From a checkpoint of a small rotation predictor: layers 14.
Rows from block 11 of a small rotation predictor, named by matrix and row number. Rows with one number within an expert belong to one neuron, the router's apart. Each number is 128 + 24 x the weight over its row's rms, rounded and kept within 0 to 255. All counts start at 0. Numbers have three digits each.
Before each expert's rows are labels from the 100 images, of 14848, where the router gives the expert most weight on average: "top examples" is what is common among them. Only what is clearly more common there than usual is listed. The data: photos of plants, animals and fungi (iNaturalist). In brackets: how many of the 100, against the usual share in percent.
# router: router (model.blocks.11.mlp.router.weight, 8x128), inputs 43-85
# gate: expert gate (model.blocks.11.mlp.gate, 8x128x128), inputs 43-85
# up: expert up (model.blocks.11.mlp.up, 8x128x128), inputs 43-85
# down: expert down (model.blocks.11.mlp.down, 8x128x128, transposed), outputs 43-85

# expert 7
top examples: order Charadriiformes (27 vs 7.6)
router.7:134116152121135165081090114139132102119088131133130088144127111084177086095124108135128103121096111136116104103111135139137148096
gate.0:149144143101117145159129116125132075122137148124129159150106113160103065174115123144107137129182094141128124082134117117097145174
up.0:107125117135109153110179110111099106124163128151088110112138078143113090156133157150141131175215110124159123135137157159085124088
down.0:120095143110143139114150147098122106128120114190146094143162163154108146117163139130135100128128068127174137094144127110131121186
gate.1:195126076088131118094116114158124125154108118147150128150118146104119097152119095094126133069111138158106143148128126120094123112
up.1:124116138132103092111178129131129149115145148101107100143124132174131136127130107134104094168179129102140134089157179089112132134
down.1:185135110103094130121070127155092157129103107142150131122140123153099126100110112147149107127159101114148127148156121138136105128
gate.2:125111099127122148109134132169144090124089124112132104096127130111149137154130137156103104125121077123120086141108157099146140122
up.2:132114158159148143168091109149074155164125135098111151157106107122128132092099149129102147114147141100137093167120121132112150090
down.2:142144110102148104136137131133162162138125143120155114112134123128112186120135110118124141099115122139160068121104163115167126159
gate.3:148119121096114141102151127121127112151119107098123104163094133127113112131085108109112136190134111133147091089128129089139124139
up.3:161100147158101116131158125138122109104135149132085130138136108076127122103185120113115153133168151144132169165119132139135117105
down.3:111120106123129133127117128096116119093079102153161171162109119105129149153086159120148115167148100114133109110149099118116074159
gate.4:121123097159147170143131130135149116102107105105104148169132102087109180094091135124126146165134146082110119102115138150150126116
up.4:057146076098157145113127136136156178114116190148085139160135109160113158140146112100112127151132102156129126161108116153161116155
down.4:141137129152176092088184144129149105118108129158145180138132145152159127128116159100125128146097108163076139122132122136130127114
gate.5:105105137144096138115103151148163119142113166161144148131168123137156104174101128125097134142124120126129125137112142150106080167
up.5:073128126099108131147111111100099155123137129120091112088117107146130117154108096153137140145103116124094137154130163082110115137
down.5:128171131158143138094117135131133147089105127118150179146144159135136199134131119153096114135139129125159124165084140106131140156
gate.6:141137113109115083145087126160136161150138156126099161139134128097117142129090136108105123126134099139118087131107084070173069150
up.6:116106098129136103136158102157146153165125100127083151118103079111096098124148139110127136117119122123145116157124106132167153109
down.6:087158157129134137137148113146174161111152146120082118094145088096125117121111156123131102126140096167129157142152122179081092136
gate.7:130108116141090130147107069116147166099160127164096156149113152186134125127127110121141096177130110099080125129112098113127179124
up.7:138168127115095114078158111144138159130125158162123082100130107102125114107121125122126142090096152097161147151153121170129091103
down.7:104166164117087135098107131166136132113129140099148128146119155168109156150117131137127115121105133175068144110135107158122149157
gate.8:107129132129128157098124151126095151097136177087151104144095079129108155159129170146115122170095149113140114114172127144163169150
up.8:082141141103104152100109078129129151119102155121097076111137142108179106160152131143131105117134130167103103162130145152086149131
down.8:103157142133131131152129142136165102144174120165094127146135131136138121136113142135209138113109117138124115110158149135075064174
gate.9:145137109126134142107150130114138107117166179101150121127138141144160105148117188154151116098107173080161174118123098112135111147
up.9:090101106135154133112158132149112153098145137130094119150123158153119094131103175135142088167134121143154156126137147064146126141
down.9:112146108152119071107139110120088104108142132110135096150119127122155100120156177122156155124130116139132131115106112155133099136
gate.10:173162111154141143157146115109138099179115119120114113148126096104142100135126165121102139123148128106092089095119135110122124120
up.10:133117154149132093108112163140144121130152145141117119122097115090107126147111132134131082116102126179167110107089100108146150148
down.10:113191141132141154126119170149172088092129082149108159132090136132153127120132096145131167155111111084093081128130128108118147122
gate.11:152119130108126119123170111140119098126110092156131154121125154109075146170134145139171124110171135134112092160121145100171106188
up.11:153144105126158142128137106139132146116103156089112080150148146145153113137150097136082093178116087124165141156136080156077157105
down.11:186123113103166133127146142098117171132117132097114117103160096167177101113100147104137122132175117110125149128142136132117084142
gate.12:101145093149114155139128088162141140146136100140086156113129163110144120139116137153093105119197067138159127132103130173087097129
up.12:155114090105129153123131100124102146095171123128155108152156108110138133146102144155162188147090146173119090130132139098089112116
down.12:120129144070142137117108112172090119144099162170099123111123124104117114104165137093157127139166144142088107116100156211171136101
gate.13:120160120108151113109135150157142122110168143113156126130154118102083121129124123105136106140095138120137101104147126160090113118
up.13:147126136158136145131134129150130122098126113089104166085143151128099105158140096138122139128164110116112136136058130066129108108
down.13:136108148124116119158103125121138105112114127156128130156156110135102141124168123170169098105176153159143112120125159123115150116
gate.14:144088102080163124121077105136129129114109106160121109159105106098124127110163081122092117165166098127138128125167096164098132105
up.14:133173173140137112118105153097135156116160094137155096152112126097084128144166123151162110130133161107145131111125040096166144108
down.14:079124055125102150125122116160151130157155092189136130110121120127136112128119151139117083104132144185154134181111126139105144144
gate.15:158120127152093128093110137145131156175116123150118156133156161097137100140143155155121115096180119133147141143112167116136112136
up.15:143143154129130118131121129134119135146104139139122148121126129096115116198141150119137129155146079128142130105173160128158175097
down.15:137172118108147151141111123101114169144139146130130153109157170155097081130106136105114098137113124122173144118107130098167121181
gate.16:134135120095089121106113122155097128108134097090102142144129157084106165140167104150134112128122143128155116113136083105137129119
up.16:139137099127129151129108147134136105168110131097130180110145153160107118121148117105187158114136158130102098139139094104120112150
down.16:103132148143147163125165081132154150101121104149143148131165141154168120127144105158116117137077135151157121099128124112131083113
gate.17:164094105127134139144115159097126135126144117093153126160092116134096124106074114117162169149146132143136116115124165102130109151
up.17:141144153113114132151104160098113162122148122098152136150161070114144160123111120128107065110074129117140124148150125113133145145
down.17:124162154137165153147113112147125135166102123154169135099122121148116134127120146144137142155133117140120119096142069136107091133
gate.18:121162122129119091122103075127122058133133126111170139138124148145096137173126090100124110181152102099120137120058118125075164121
up.18:132095125139134159118161111112111186127148105117119149151114174097136105090122179112122128100132145195170135097123138133141115131
down.18:132146103104130105108111139136110135124120124108104100128091145125151054083134106107117141123118117144139113151118156110137103125
gate.19:117126105127135135131160120134165166175149141116110142144154161153132115128155065164156074094133132130101108142153076096136126134
up.19:111103155089135127136136165084152140100120114123117137145120099125129114112151205113124174157066174140112095144106137135138091161
down.19:129131094135106109112138100140114121157115127167152085142137114131106149131127140143113141121115165128094126107168107121085113156
gate.20:121133128147126083126138138135119126113147118110114099163137168116129143127105138082093133130124136131109094170097148145135102102
up.20:104147108113103161110145152109159116118162124130183119143149133145107163115125130110120124178172159126101103118099121159128110149
down.20:154122146077170141122125137117116160108063138155115099132044129098094100119134158126108117144152137137127144117105134100149145129
gate.21:131145131123154107178129144167134144163133129139120145134148109118121123138077156109102107105096142161159107082143115123132143115
up.21:140126104160127114109106132088125160112139140132124101125124132148158165057122133133090146106110110127123155165101160138164160157
down.21:128157112150132088130125116149156105116133107151141117151185186110143101113151123118126154135122138127128092135149097127135117100
gate.22:127136109140112141148116155147111141107191171113134147114094146104118146129133129123115125164129123088107153173110120124130174110
up.22:133151173137143153147132101160116105125123107137148158142143135078144112142135127166133115113135098164103127119046114135105111109
down.22:109133117132145119118151119117153130152129083096127135120127134161096154116125124137119127129139143135092118124145126128102135142
gate.23:167117160119127098077150116151088138132136187151088094147143132142118137108152113154144135088134135122174118127120132146134098137
up.23:145149131107107104130121123157108140117081158108094129123106128156147130139126140118106111139140145124150175078163123124127087121
down.23:070112160073149136074137148130144139137133160155129093093071110098158120140143114132106099103148152154115110120129154123126094131
gate.24:158144128173142140169126094095118160130176149104125082105126100101111117119146127107124179110162169140128134126111132106093136106
up.24:126147134148034154129092156147117108118141152102117147162134168119096133149137111142154107101141138117099149179113123129142130089
down.24:176151155155117174101151179087106159133118107132118150130114109116128118141159129120147157122106127152113119122144130165141109136
gate.25:144140122151128122120129104105129119122143126130145122082138127097148136121136156088117141105125099057149155145151152110155119125
up.25:116117119160111097158110126124169148144136135130122149113137148150093103114114114120105114104105124132132159132111125176110126096
down.25:094148090114088061148133105123112160131112140110130126126112135123150144132100161159106146124109121140141129097113162124115116131
gate.26:121136164138094162171147114061105121141130146109120116130118119125091143098152140146149078110130097132168145131128090134121125114
up.26:144155121138116097115104125156149110138112140130128150141145140114107142103152174111142100128178111159133122130102140176151081113
down.26:155168159151095100088110088147120106113160139137148096137122141167141127130080117143116140142108118134118092094132144115137086099
gate.27:140152113118130112129149121128134125158105138156115121119124125119119137176102111107090116095120114119120107106152114163084160135
up.27:126195135166116142113184113118120087090168142093152129169139150112116168119107152135121122083147106095090177118113134121185114130
down.27:120125118141131119151102121158102046134118167124118144119144121114120136129134169099136147127110124192129130144118108075138136127
gate.28:121120112194122117130097112148141142139094098141103157129141145135129157091149119091178158133150121163135160147064135145105116120
up.28:144091133105095186072130088149088124142091122101128140175096112111156163094119128126142152122127136158147099123127137118118168129
down.28:111100119098126160128156105082132110127126085133127134149128142170100178112165172166168139160161085155110130131095149148096106140

# expert 4
top examples: class Aves (93 vs 55.1); phylum Chordata (93 vs 60.9)
router.4:108151116158138115183148121107151138143157112142128175146130134141105177171134127124126167155122147155099159151150128136074139122
gate.0:122078138131117135115168104141142158110101176151123135112082117169110127150095163150110140130113120114157137135107144122077155114
up.0:127143126128149126116144152107115118123132155120098158087102116090140133126136121125113107098100170122109137154116136096123071122
down.0:107140073165139072130139138120087128124127121113114114158136160117152137145081157121147113121156133120136170145102108168124130114
gate.1:178131132111129108101153130138148118102111115142114131105108114145115102165135147149119135123159097119192120123136123095154132131
up.1:140127114085141121166103141136119152087122154097122119125166124108112130131111177118091094138117133076175112146096128106149126122
down.1:134133114146096153129156110102138109122112121176081139141125186131145144132131059153134120087170122134155132140140131112193147121
gate.2:171115106136067108140093104155145111101121150089146140128091111107124077133128135147141082131125197106130151144117112143166124171
up.2:122164150118125169169148091127089131143137123115139142118128122121148103109127162179164124164137134106093087111133186139139119107
down.2:102108129107144113148151161100124132127139122117119116115127123130138158134147152095131141113172144121165114126103115081079164113
gate.3:134123129102088163121160081140146148088149163112153136125146118085116103153157141136123117079131120108149159117118124127129137200
up.3:127116113156096164121108157133108115120088139156135133130121106135145122091123115149149110156114110101129097163127120123137089143
down.3:161158148124119133108113130114129135116122132136160147070149151141153120093123139071117135156146102133127090134126122094131161135
gate.4:120111129165080068155120142126163147119127125122120161140105130137100143143100147109135163121111174153133151158130123120112131139
up.4:138131128102182177122129104116098103133119124142149085124155125114156120112157116140119096142156081101120100098133127134131134101
down.4:128124104138148156154140123073174140109110124131166077141146091160164147109135142131124097132132152141138153119120146147121157148
gate.5:153135148104117096073131088093173130128096168148185132155129096115078130135129143149103079114110099117139128176118100124131129149
up.5:086155096119123138125098155140147148159115122095117104106131091138177111111149118139113128134134106136106153140132155146108109148
down.5:119100100096136122093142143121132143100094132164121153118105141094163140131104135123140104124131135136100102135146146164107102145
gate.6:172083151121092128108155138115139098155150171161109172103141181155165137126132107153110087139124132145155163127154118099184132147
up.6:132115133145141129153117128161136080097115125129122135177090138125127165100064148117113148119149134129145139153087153130146107104
down.6:100100130165150112101107115077102117105140136095128092116158157104141150126165102106123141161120084104148095120079132128113182133
gate.7:110096164140092129114134156119126177125087173133120125156119089104102116115134132159165142111110161135167137137171133090125117128
up.7:144099079142143117142091136178129146110143125127124142158146147136148165095122140129159169091165113103157126180104115131106142091
down.7:092139139119071138130112159134160123176110134126136128160167109148167123148131111166110161133138099153110096143115107084149150105
gate.8:133125159122119158115148121148145125113085108159131143136151130129104143149151127127109132116157126150184165084139187175113128101
up.8:114141122131114110112126116133082158139143110137132126097151100150113108095140098123113103106134150114108091135114101125168130168
down.8:143139124132180152127113116128105135111134120068123113141129048143143106111086134115123134155132134118152133151112090107130109104
gate.9:155108104079080163084143098132116125136080124115128123094093113140129141136141120138147082136093103108124099112095144120178137119
up.9:085121132116142110150142153158098149117116121142109085120143107086147139108104134092143121106161107126125108138128114163109107070
down.9:083150106122137105121176162106109169127141123121150078117144130138114107082107185113155133099102139168146114115164107142134103149
gate.10:129143107131124179134121124152127132087162120130136144174133136109127138108167072131135164148130116112149068186085135106152144104
up.10:139107163099133155114111131116147096156117089127104136136137172115125150077122119123134110165133108136113073135113138148101126134
down.10:109138148164131156104126098146180100131096125122117114127079076136158132110148129143132134155123152152114130114149135187132156147
gate.11:175131157151144142105150111146104151121139148117126097124125146117123099143131166179115103118122143130162118137118142107163115125
up.11:121143116143174141103126126112102186137174111122126097122137101097136166141123149159088105098157142140125160165120117122121113145
down.11:143141109105160142124120101136126126078147129135108131118129128140123177152108137155201115164186121096086127102118151115120126126
gate.12:114113156048133101071100115166125115118109090099085121124140154120098142098147136089166097143134101146111097171148146143108113121
up.12:098138139130105159138124085108145117143139128147099154137094137129156156112165129127101104117191207138116100130121120105118121156
down.12:143113112103136157126125072132143106118116154122148142102140175133116145184115126146122158145138129090128137146156114142110167115
gate.13:165110171099121163141132107178133128140081130163111127146112132144125100121108155103119081156114128172137113148116122127144151100
up.13:124117104111106092122109108145085171113109118092129150108158138113111159081131169176115185132144135153158137152137123104138128113
down.13:136134144119069112083148139107133163137108137132116138156118125149146115142130113159105167161116155158091117080132112113123148143
gate.14:122152135139129110136133141095110123111107101116117128148116116068109132101083141106113114138132148131176168181095115101082121127
up.14:127115111152115163089123065136143154133108130120114121141104122190127145098167106110124124141117130146117132105128136147146146125
down.14:124132127136142152086113151125150112140113153133101130138121144182150111094122115144150129121128161116140170139154165096134155166
gate.15:118111137079120159090151124130106117139083156119110083149136114152108127102117129139116109117143082144176096062146131111136101109
up.15:159173142147094122108087093112127142130086162122101149150103122114112108134157132173084106127114164102144160147073154140090160095
down.15:100096133132170127119129123113144132130140150092098115085132089117144144107109159084184150122110115135105109112136123108130104114
gate.16:127103144093141106117154147145093144119143139099114125069156101156158113116086139118156116134157098143125114098158082133163086146
up.16:121138104152104156120110105141154125152102122172139124165106150078100131126163093157099118103106170123146134165096166099117165103
down.16:143112146180126097099079123155105138150119125101097146130105139131095106123111103148101127149114135108127110117123107138160137118
gate.17:146164094155126136179176135084147121114101120184088141141138144088089107113104155121120130135101111124153139101117095090113144143
up.17:114150128111121147134143119134119141121112111088144116187142144113158123118117084128109090118134116111116117110115147148129125185
down.17:080088095123152116141156139076145160141134128136097113167123141090118149146113087127147098131150121138127138107167138141117115121
gate.18:146106145139111119119117147146128114113092174103135133153159123110121114068118076150161126154126117146158109103113147066137120134
up.18:163119177100117143147107094143135120145132121176138110180122117102117084137095144103125117100123125116175124163128139104121109160
down.18:064128134122085102171103113102132138116152181132106141110120113100150134129130180115171127125082157141121125179143119131148118091
gate.19:144127208111088126121128144153137121135135109110087117096163141159098100098080137156107105139105179095137138094123174136180097124
up.19:134103143113119119098066076100133057162071115118113147155123101108132142151131141127113101112139149136117104095098134120115125081
down.19:091161126148156138119158149139128151121146167129127176149117164113119112149123135177115148156157184116152115152103134129174126159
gate.20:116116136119143122073098119129138148112072148110125088138100139132130136061118135103097111045091134112147141130115147088164132113
up.20:117113106158149116086140172151131131132114118139143105114119087136102095125155166131178125094134118133176058119157126187100104109
down.20:126129098101144123178126134125116137155110107138137115127114108100144079143115171112115163132077122122105122097091155137162116096
gate.21:122141149115128122116135126160124138137151162140115126181145172193117086120144155154123080095127095113153128153099150109147129125
up.21:155149163129160139176137141154142093113102094134124101123125108131156130146181135151153094110126118129122140134161125118106170126
down.21:122093113123129140115124159133147117114106110108085095100107104127126120144116138119139126117146128157106138115146139105161106152
gate.22:100130131120154100129109120115106169134096114111110097123145109139085114132177147113133161150101093116167160123127113156124116159
up.22:133106097154141126120109125127142096128099165121115134144105126145158087142146131145128109111116092144143135128132151149193165083
down.22:132175133128118102108131140145124135162107132153161114147142126100146119104161136130122174118126144118131114093104088145112118147
gate.23:139143122113102145111120137099100124160124166138160168115080120131118110121164095150163102109109150150164156123102094152147115148
up.23:128147129127120112107119161163148132123088139133096136094113119138097069110156164132099121133102140150142146112112135124138105120
down.23:170114116174152114112115133125109147125163146064131126127147133163091133128116110100120125167082113153159113151139133078148134092
gate.24:130167122110134111107109128127116161151086072091112147105138138139129109146113129121175111074128134118143087160078146128119163163
up.24:131096147159136136166181142143117112123098114101105091116150110154160155142135166118113128120105119116070165157153119089139120153
down.24:131131116140165123126085162113127157067148136153110166102122133095135126118096099120148186106132130090160129099131126123130113123
gate.25:124085166130075130078143144126129121106087150103111087101123113155140123130130162134125122089109155109123110142101135074184104123
up.25:148206105131165163116122113096122159146149134129182170115112126140147147113122128119155145158142118138121115110103127162105184098
down.25:153148110121098148126136136087152160144149142166148130165139120147120129184125106096154163092080155122155154167129146135094124155
gate.26:115126143115140129136162128131093167094110148133164127154142130123145124122161158140119092119143130112128139196157112117152101130
up.26:122094157099152146120110117095099143123096112120119133133144144097089116190154088111108143090144118178135102136116125083122136109
down.26:139164157135147177163121103161173081159114087178127107126139142153128145104129129140149109110118107137130104103126145154124154136
gate.27:154142122128117100094114117145166108109078132148109122113066116154115127106111126155109155110144181089156122121152141123155121125
up.27:130105163110156107159125113149158132154157113149126148106143172098106127138153148091132111096155105127164151103134134150137115174
down.27:145101124168146109150094122144140115148110135128125130104168167143184128142122159091114129119126125151153143106094099122116155116
gate.28:123140121146154125187125128098123136117100111144123088111121172108137122123129143142151074100100115147167134137192107128126141147
up.28:133132137128126140164123127150095109105087132140126093123062112121148049102123139166120114158138126124135151108133091096131082098
down.28:110078132136133118152101116140101074109154127139135095162160125101110107104157099114105150109076146120102121152106101107095133109

# expert 3
top examples: class Aves (83 vs 55.1)
router.3:123130135136120190096115121101091114130085105124128074114151132112147102099116100129118081124125107132158083110131129139144137121
gate.0:101119104157101121119088106124143125100088111112104107156120084157098098095102109130114117098065182143141127145121149142135163097
up.0:113098133150108090172053127110118130113112126133147137123145136109110114150125077171119125150096175141125106139177132165132132138
down.0:142150128083107132126161094122151127128126086144105128136160174125107172137131131164144139161096124156104102141140128117082124151
gate.1:143128135112144108112094094161111117137120139122132173113155130089066160153162157118092138162142124151159143135095079153158164057
up.1:115115147133138131095129154094139106176091180158150084125112150129191119054109153138151131119114129124171144128132132111132088150
down.1:118144097145117130061123143114128101113178116136131102152174153176129085157113123123105132078151130169132111094083145143125095125
gate.2:117106123156100078149106123105103118141130166124117115096141136146123145117116169139097136122129144135156158125154115113178110143
up.2:138131118119161162109150153108153096159109079158144123101080136096087154154109111123128145130108164127125157105116156159101092106
down.2:093167122161106134130152128093120128107112130127122130128088133099099125154148154142086047131128151108127155152104165113131171117
gate.3:179075118143115115127127139124112113096158127141138145137139109135124113138165133134114142134122120141097124113125152106108134139
up.3:094123120147146132173103117188160138102111107091126162089100162157158139138112134136130153128115172125141147127129114136111154119
down.3:094117117138145119122143107149142116183115110148112127138170097146146149129122128138154098149095157126104124105105161162134105168
gate.4:160136149157150151100102121130125121156098143131092109161137135147167126124121144126122128140156137144112146100127163108105133134
up.4:129127130126142109113129121094103116118138092123108135112154136178138114156116162101156157118108095127130155124083128147107166107
down.4:128132089123102102067131108142124138088125127127130127132110114133116149115114118112130099144102157115153109096141149113132145153
gate.5:131120126111064096135169142136133138129108117121130126127101135131156110099170084166111104098129141152116135096113062107144081105
up.5:130068131135096116109142121100127116139091115126147115141121131101155146146169161142086173099123124113118106164195120163123137126
down.5:112117146101130097171130140121183145163150107083106113104133120128127135175114123151102131118120095111146135127162102164115112149
gate.6:130118160123090127149084123092099168113128103109102112141114115102075104105124085112120119171099163078123148127133126158110128124
up.6:111082100138095115146105146131137124162125158151130086144152129147113130110113126144132157161099133151130128128125159113100164112
down.6:114128130099135106108122119097112068153132139134129121133120164108108112125127082117120103139106106094138129132153152064114132122
gate.7:123094110132098073118128137126100119092159113104111095106133092121107142133163116148107135099097148108164112113079154114117125116
up.7:147155149125143126099150154133151127151145124104127144140173115135151160152137120136157104133142129105184143113134203114099130131
down.7:140094147133120087120105145136138112110062117163121094130159139115189142109122129122142100124141065078119183130157171107180087094
gate.8:103124156164122142120098074150117090110119144076129094134135107109122098138135072160082114138102123099142092137085139145142148098
up.8:143104117089107134119153172136162151132141122140116153102103156125154166117106184127173143123164127173129145115161109095134110170
down.8:129151156145135107130083121164104096145139135091074136121110124121139080106113095094103131121097106096154150118117103096166108120
gate.9:156156134155118120131134096151166172179149138132125143127113104110092094086109153110125109127146095139176137107129115090133155106
up.9:128090140136116160135124093140153104154104108098130152159141116137190157107141136127149133157109105145102136114108104117177109144
down.9:142109126115129122110104107129150103152126151128154117148111138147139111141160165143096092164129107161103114150112086104115128136
gate.10:122113088146137130103128106132125122115111170142117097136130147109138092145046173150111142142131124136131125139129127158112112115
up.10:166147128097118157111099112162124132108140164136164134159128149109112116120127156091139115136129114151129147149160103138128173106
down.10:138164103106129115127131145117089158135137163096141116125147169097126147119107095185138155155135167086115109105121094087103112136
gate.11:155157156093147137131144157152125120088142149131146106163164107127107169127103136112115112091102111114113152152117143108143111109
up.11:144142129092117160102138115118086146118094150186178130160146094119127122103150143085121119108127120133160134154143151108129133151
down.11:161102155169128102135158129137140102119120128121142146144121100164136118121099120124131114154162096143117151122126146162126127101
gate.12:108107126107082115147158121105093124132123089139140148144125148104093089084066109099155141137130171142129102076127151142132146091
up.12:119209114136092145139153154115090090114126082155126153134177138153102141168106112102156145113115110143105158084141097121085129068
down.12:133145121121133109128142149134156184180147116131159111123145144123142145113130146158132112111136124112095120146157116125128147117
gate.13:141129130110123144079127131125095143102135126134146119108073092152116159166078085112138144092094135150083103135138144116181115117
up.13:090143141135132160135105132137145114131148111170170186136096134146106112135099155107154150135114150110137144088159125092065120104
down.13:128158171162128112145088123129091108126124112133164107110106111141089142080121173122114120124087133102165090145100144111110096165
gate.14:137165139095107134090111151130163139116119117099114124129114122141126107118119145136119100146116108103114108113134146104101104126
up.14:155102111109135116092146083142089112162121145128141144119152142132108131133103150108135122135147174101154085127115159144147118159
down.14:151136127144137130124101140142134113133192141097150125161086152146130161117117095135114138131149134151143078113129192154137110148
gate.15:130112117077126157114126101139127101112124069148105111162103119122103151102084082146138095135134100125195132138139158119118140158
up.15:127084141156119165117117114131141087125112150134104163107127131158189082104110112112104136143138131118158138139125141163114104150
down.15:111102098123118127140109172145156175169139143096151176124111098113108115058162149129159153167156150168153098159099153147053102110
gate.16:131106142137134125152108104123141151151152108097074158156147140151124116105112150095113112110169107133153115116127171088129166153
up.16:105145099122131122141126075096156163100204148150139121102132126157126159088144100146116158139130083165090152142129142117143136151
down.16:147116110113155153130116081124123121166182121147107138160134126135140167109137102145130146151147138185089086101090112098125145126
gate.17:112140157106106109094146111159137160141096110113126117128091116136131107143155144110083109131127147122154151158135152126149138107
up.17:128184117143149117120108109130092140169096124145114084109091112108119130154142084134124120130162095121118138148132139084144150127
down.17:108146153101161122115153127133163157128131120093088143128142153108128102142151122091132146158099106160096113142130120171159119154
gate.18:100115127152120140113168101111102129118128123127096123102120158110141161111115135159082091154112105084172107139158107103138174157
up.18:150143105162091122126140138134115154129128143136065099075119153163136122118091126166098144170125147082140132156128114097162139125
down.18:161107160081137132095134136154136113165124088091119118105125147121149146115110103152149149116118123148149092107138130072133095156
gate.19:085149138161102157070111123130088159150124122100147197171118117140143136118132123145178122122161166135126091180160145151093122160
up.19:164110151108186129165132125120111130081162163108127153126117164131143102124145097122109117130138143127157126115140159141103125113
down.19:176123151145133180149117131096083090133165116152151108113157143124154128131133149104117123134148143145131115146096101143133138167
gate.20:154138129134105135105120133169115079124165149142112109134108129154067124115111169131100131156132128101121134143087156101138141113
up.20:138129137151102128084103146135104133105146125114150127120132111152126177074149100088105158136101125104139128139129161153092112108
down.20:153115085094132127112126112120130115145146168087134119106099096131154136135122170125155138118114146130137152122133110123162129093
gate.21:110112115112105136128178112106143146152157150102156169148124150096102110128099165125127129131139166123159136153101083159094127120
up.21:134175124118086107148087137161136092138141127078100123134166132122077140123174163117080094116136132105095138106157105116122098118
down.21:106145109132156150153142107131121211122108117149152136152092105096124148077122117131174125100140167154129168131100126158123161129
gate.22:144106198131135129107125167141162081120151149175159124125152138155104106115158149154128109134159139136102124139131125106157123114
up.22:089116084131136080148134184111108145072146116147138105123110117111158113110152131125141104164135164139157103148105108076113140073
down.22:146119116150155146096157112122138120100095135128087134142159169137154099082136191135100131154093150106141144117128114112124114127
gate.23:145152113130089121110134098163139103114146145113095120099103079152098163156131126124143153124106143122141162108167104081117117110
up.23:110114129097130077108181138112141171097123163128129129155135142117113114155137088166132129094157081128134133156121125152129154165
down.23:131129095126086112126112187121193113126149118110136088123134126107173125118146118136126157139120122131117163149168171179163092115
gate.24:146146137156121180094151117143142118107093153127076097135092136179160102156139121157118124087137102128117137136090105141151107126
up.24:120101110127128105150134150123175138131150170121161144141131110115146130106083139147166174122143141111125148132104121112128096176
down.24:119121081129127073108151099086068134132114119108169088108120143109144071131120119124134128118158135149109092097137149106137086134
gate.25:117193112110109112084140118104105145092133169135139147126098130180128146155144152151117124092130113120134114143120115084155152125
up.25:143137105134158086131132125122155125096138165157141136121117133132147132112119133141068136153118119123140106165165126147146106153
down.25:132105118167103154175165137120141106148173135133146123130134135135134119114112129126068136158153133137122129078133127126138127114
gate.26:142146117136129178132154138148149094158123146152119107124160143074187104123119116177139109129112093117148126119142124104178103139
up.26:153147157135183106125163110163195095148125120098081127154095128106088075170089142187139117119117108129163112145137154132125123132
down.26:088132116105126106082141136140151142113152136108132127094130075141148153080150106106099120128154084119185125148153093137090113132
gate.27:160129107142097144130158101144139105102120128094090099155118178086120121122117134123130120124133136093166147136120122146153157118
up.27:133165112132181142121137122095122143154123146146120136112084142117122144170152108148170104134143098146107116125107169161155147091
down.27:092130137121146094169124137156171152114148129120150135122096169097110121122108110118105168098168131110101173152118128151140145160
gate.28:136125152169096143144157112146101140135114146123184119147164104102124131131081125100141129081146119141199146143163137150123092154
up.28:120137132114150103137135084114117170129120133110150139136171116115168116087133140182137112109111163125068113102112146140162116131
down.28:144115113166142112132130136166094112121117084160147111166135125158152129132109168143138152143115112125147102122122117136130105115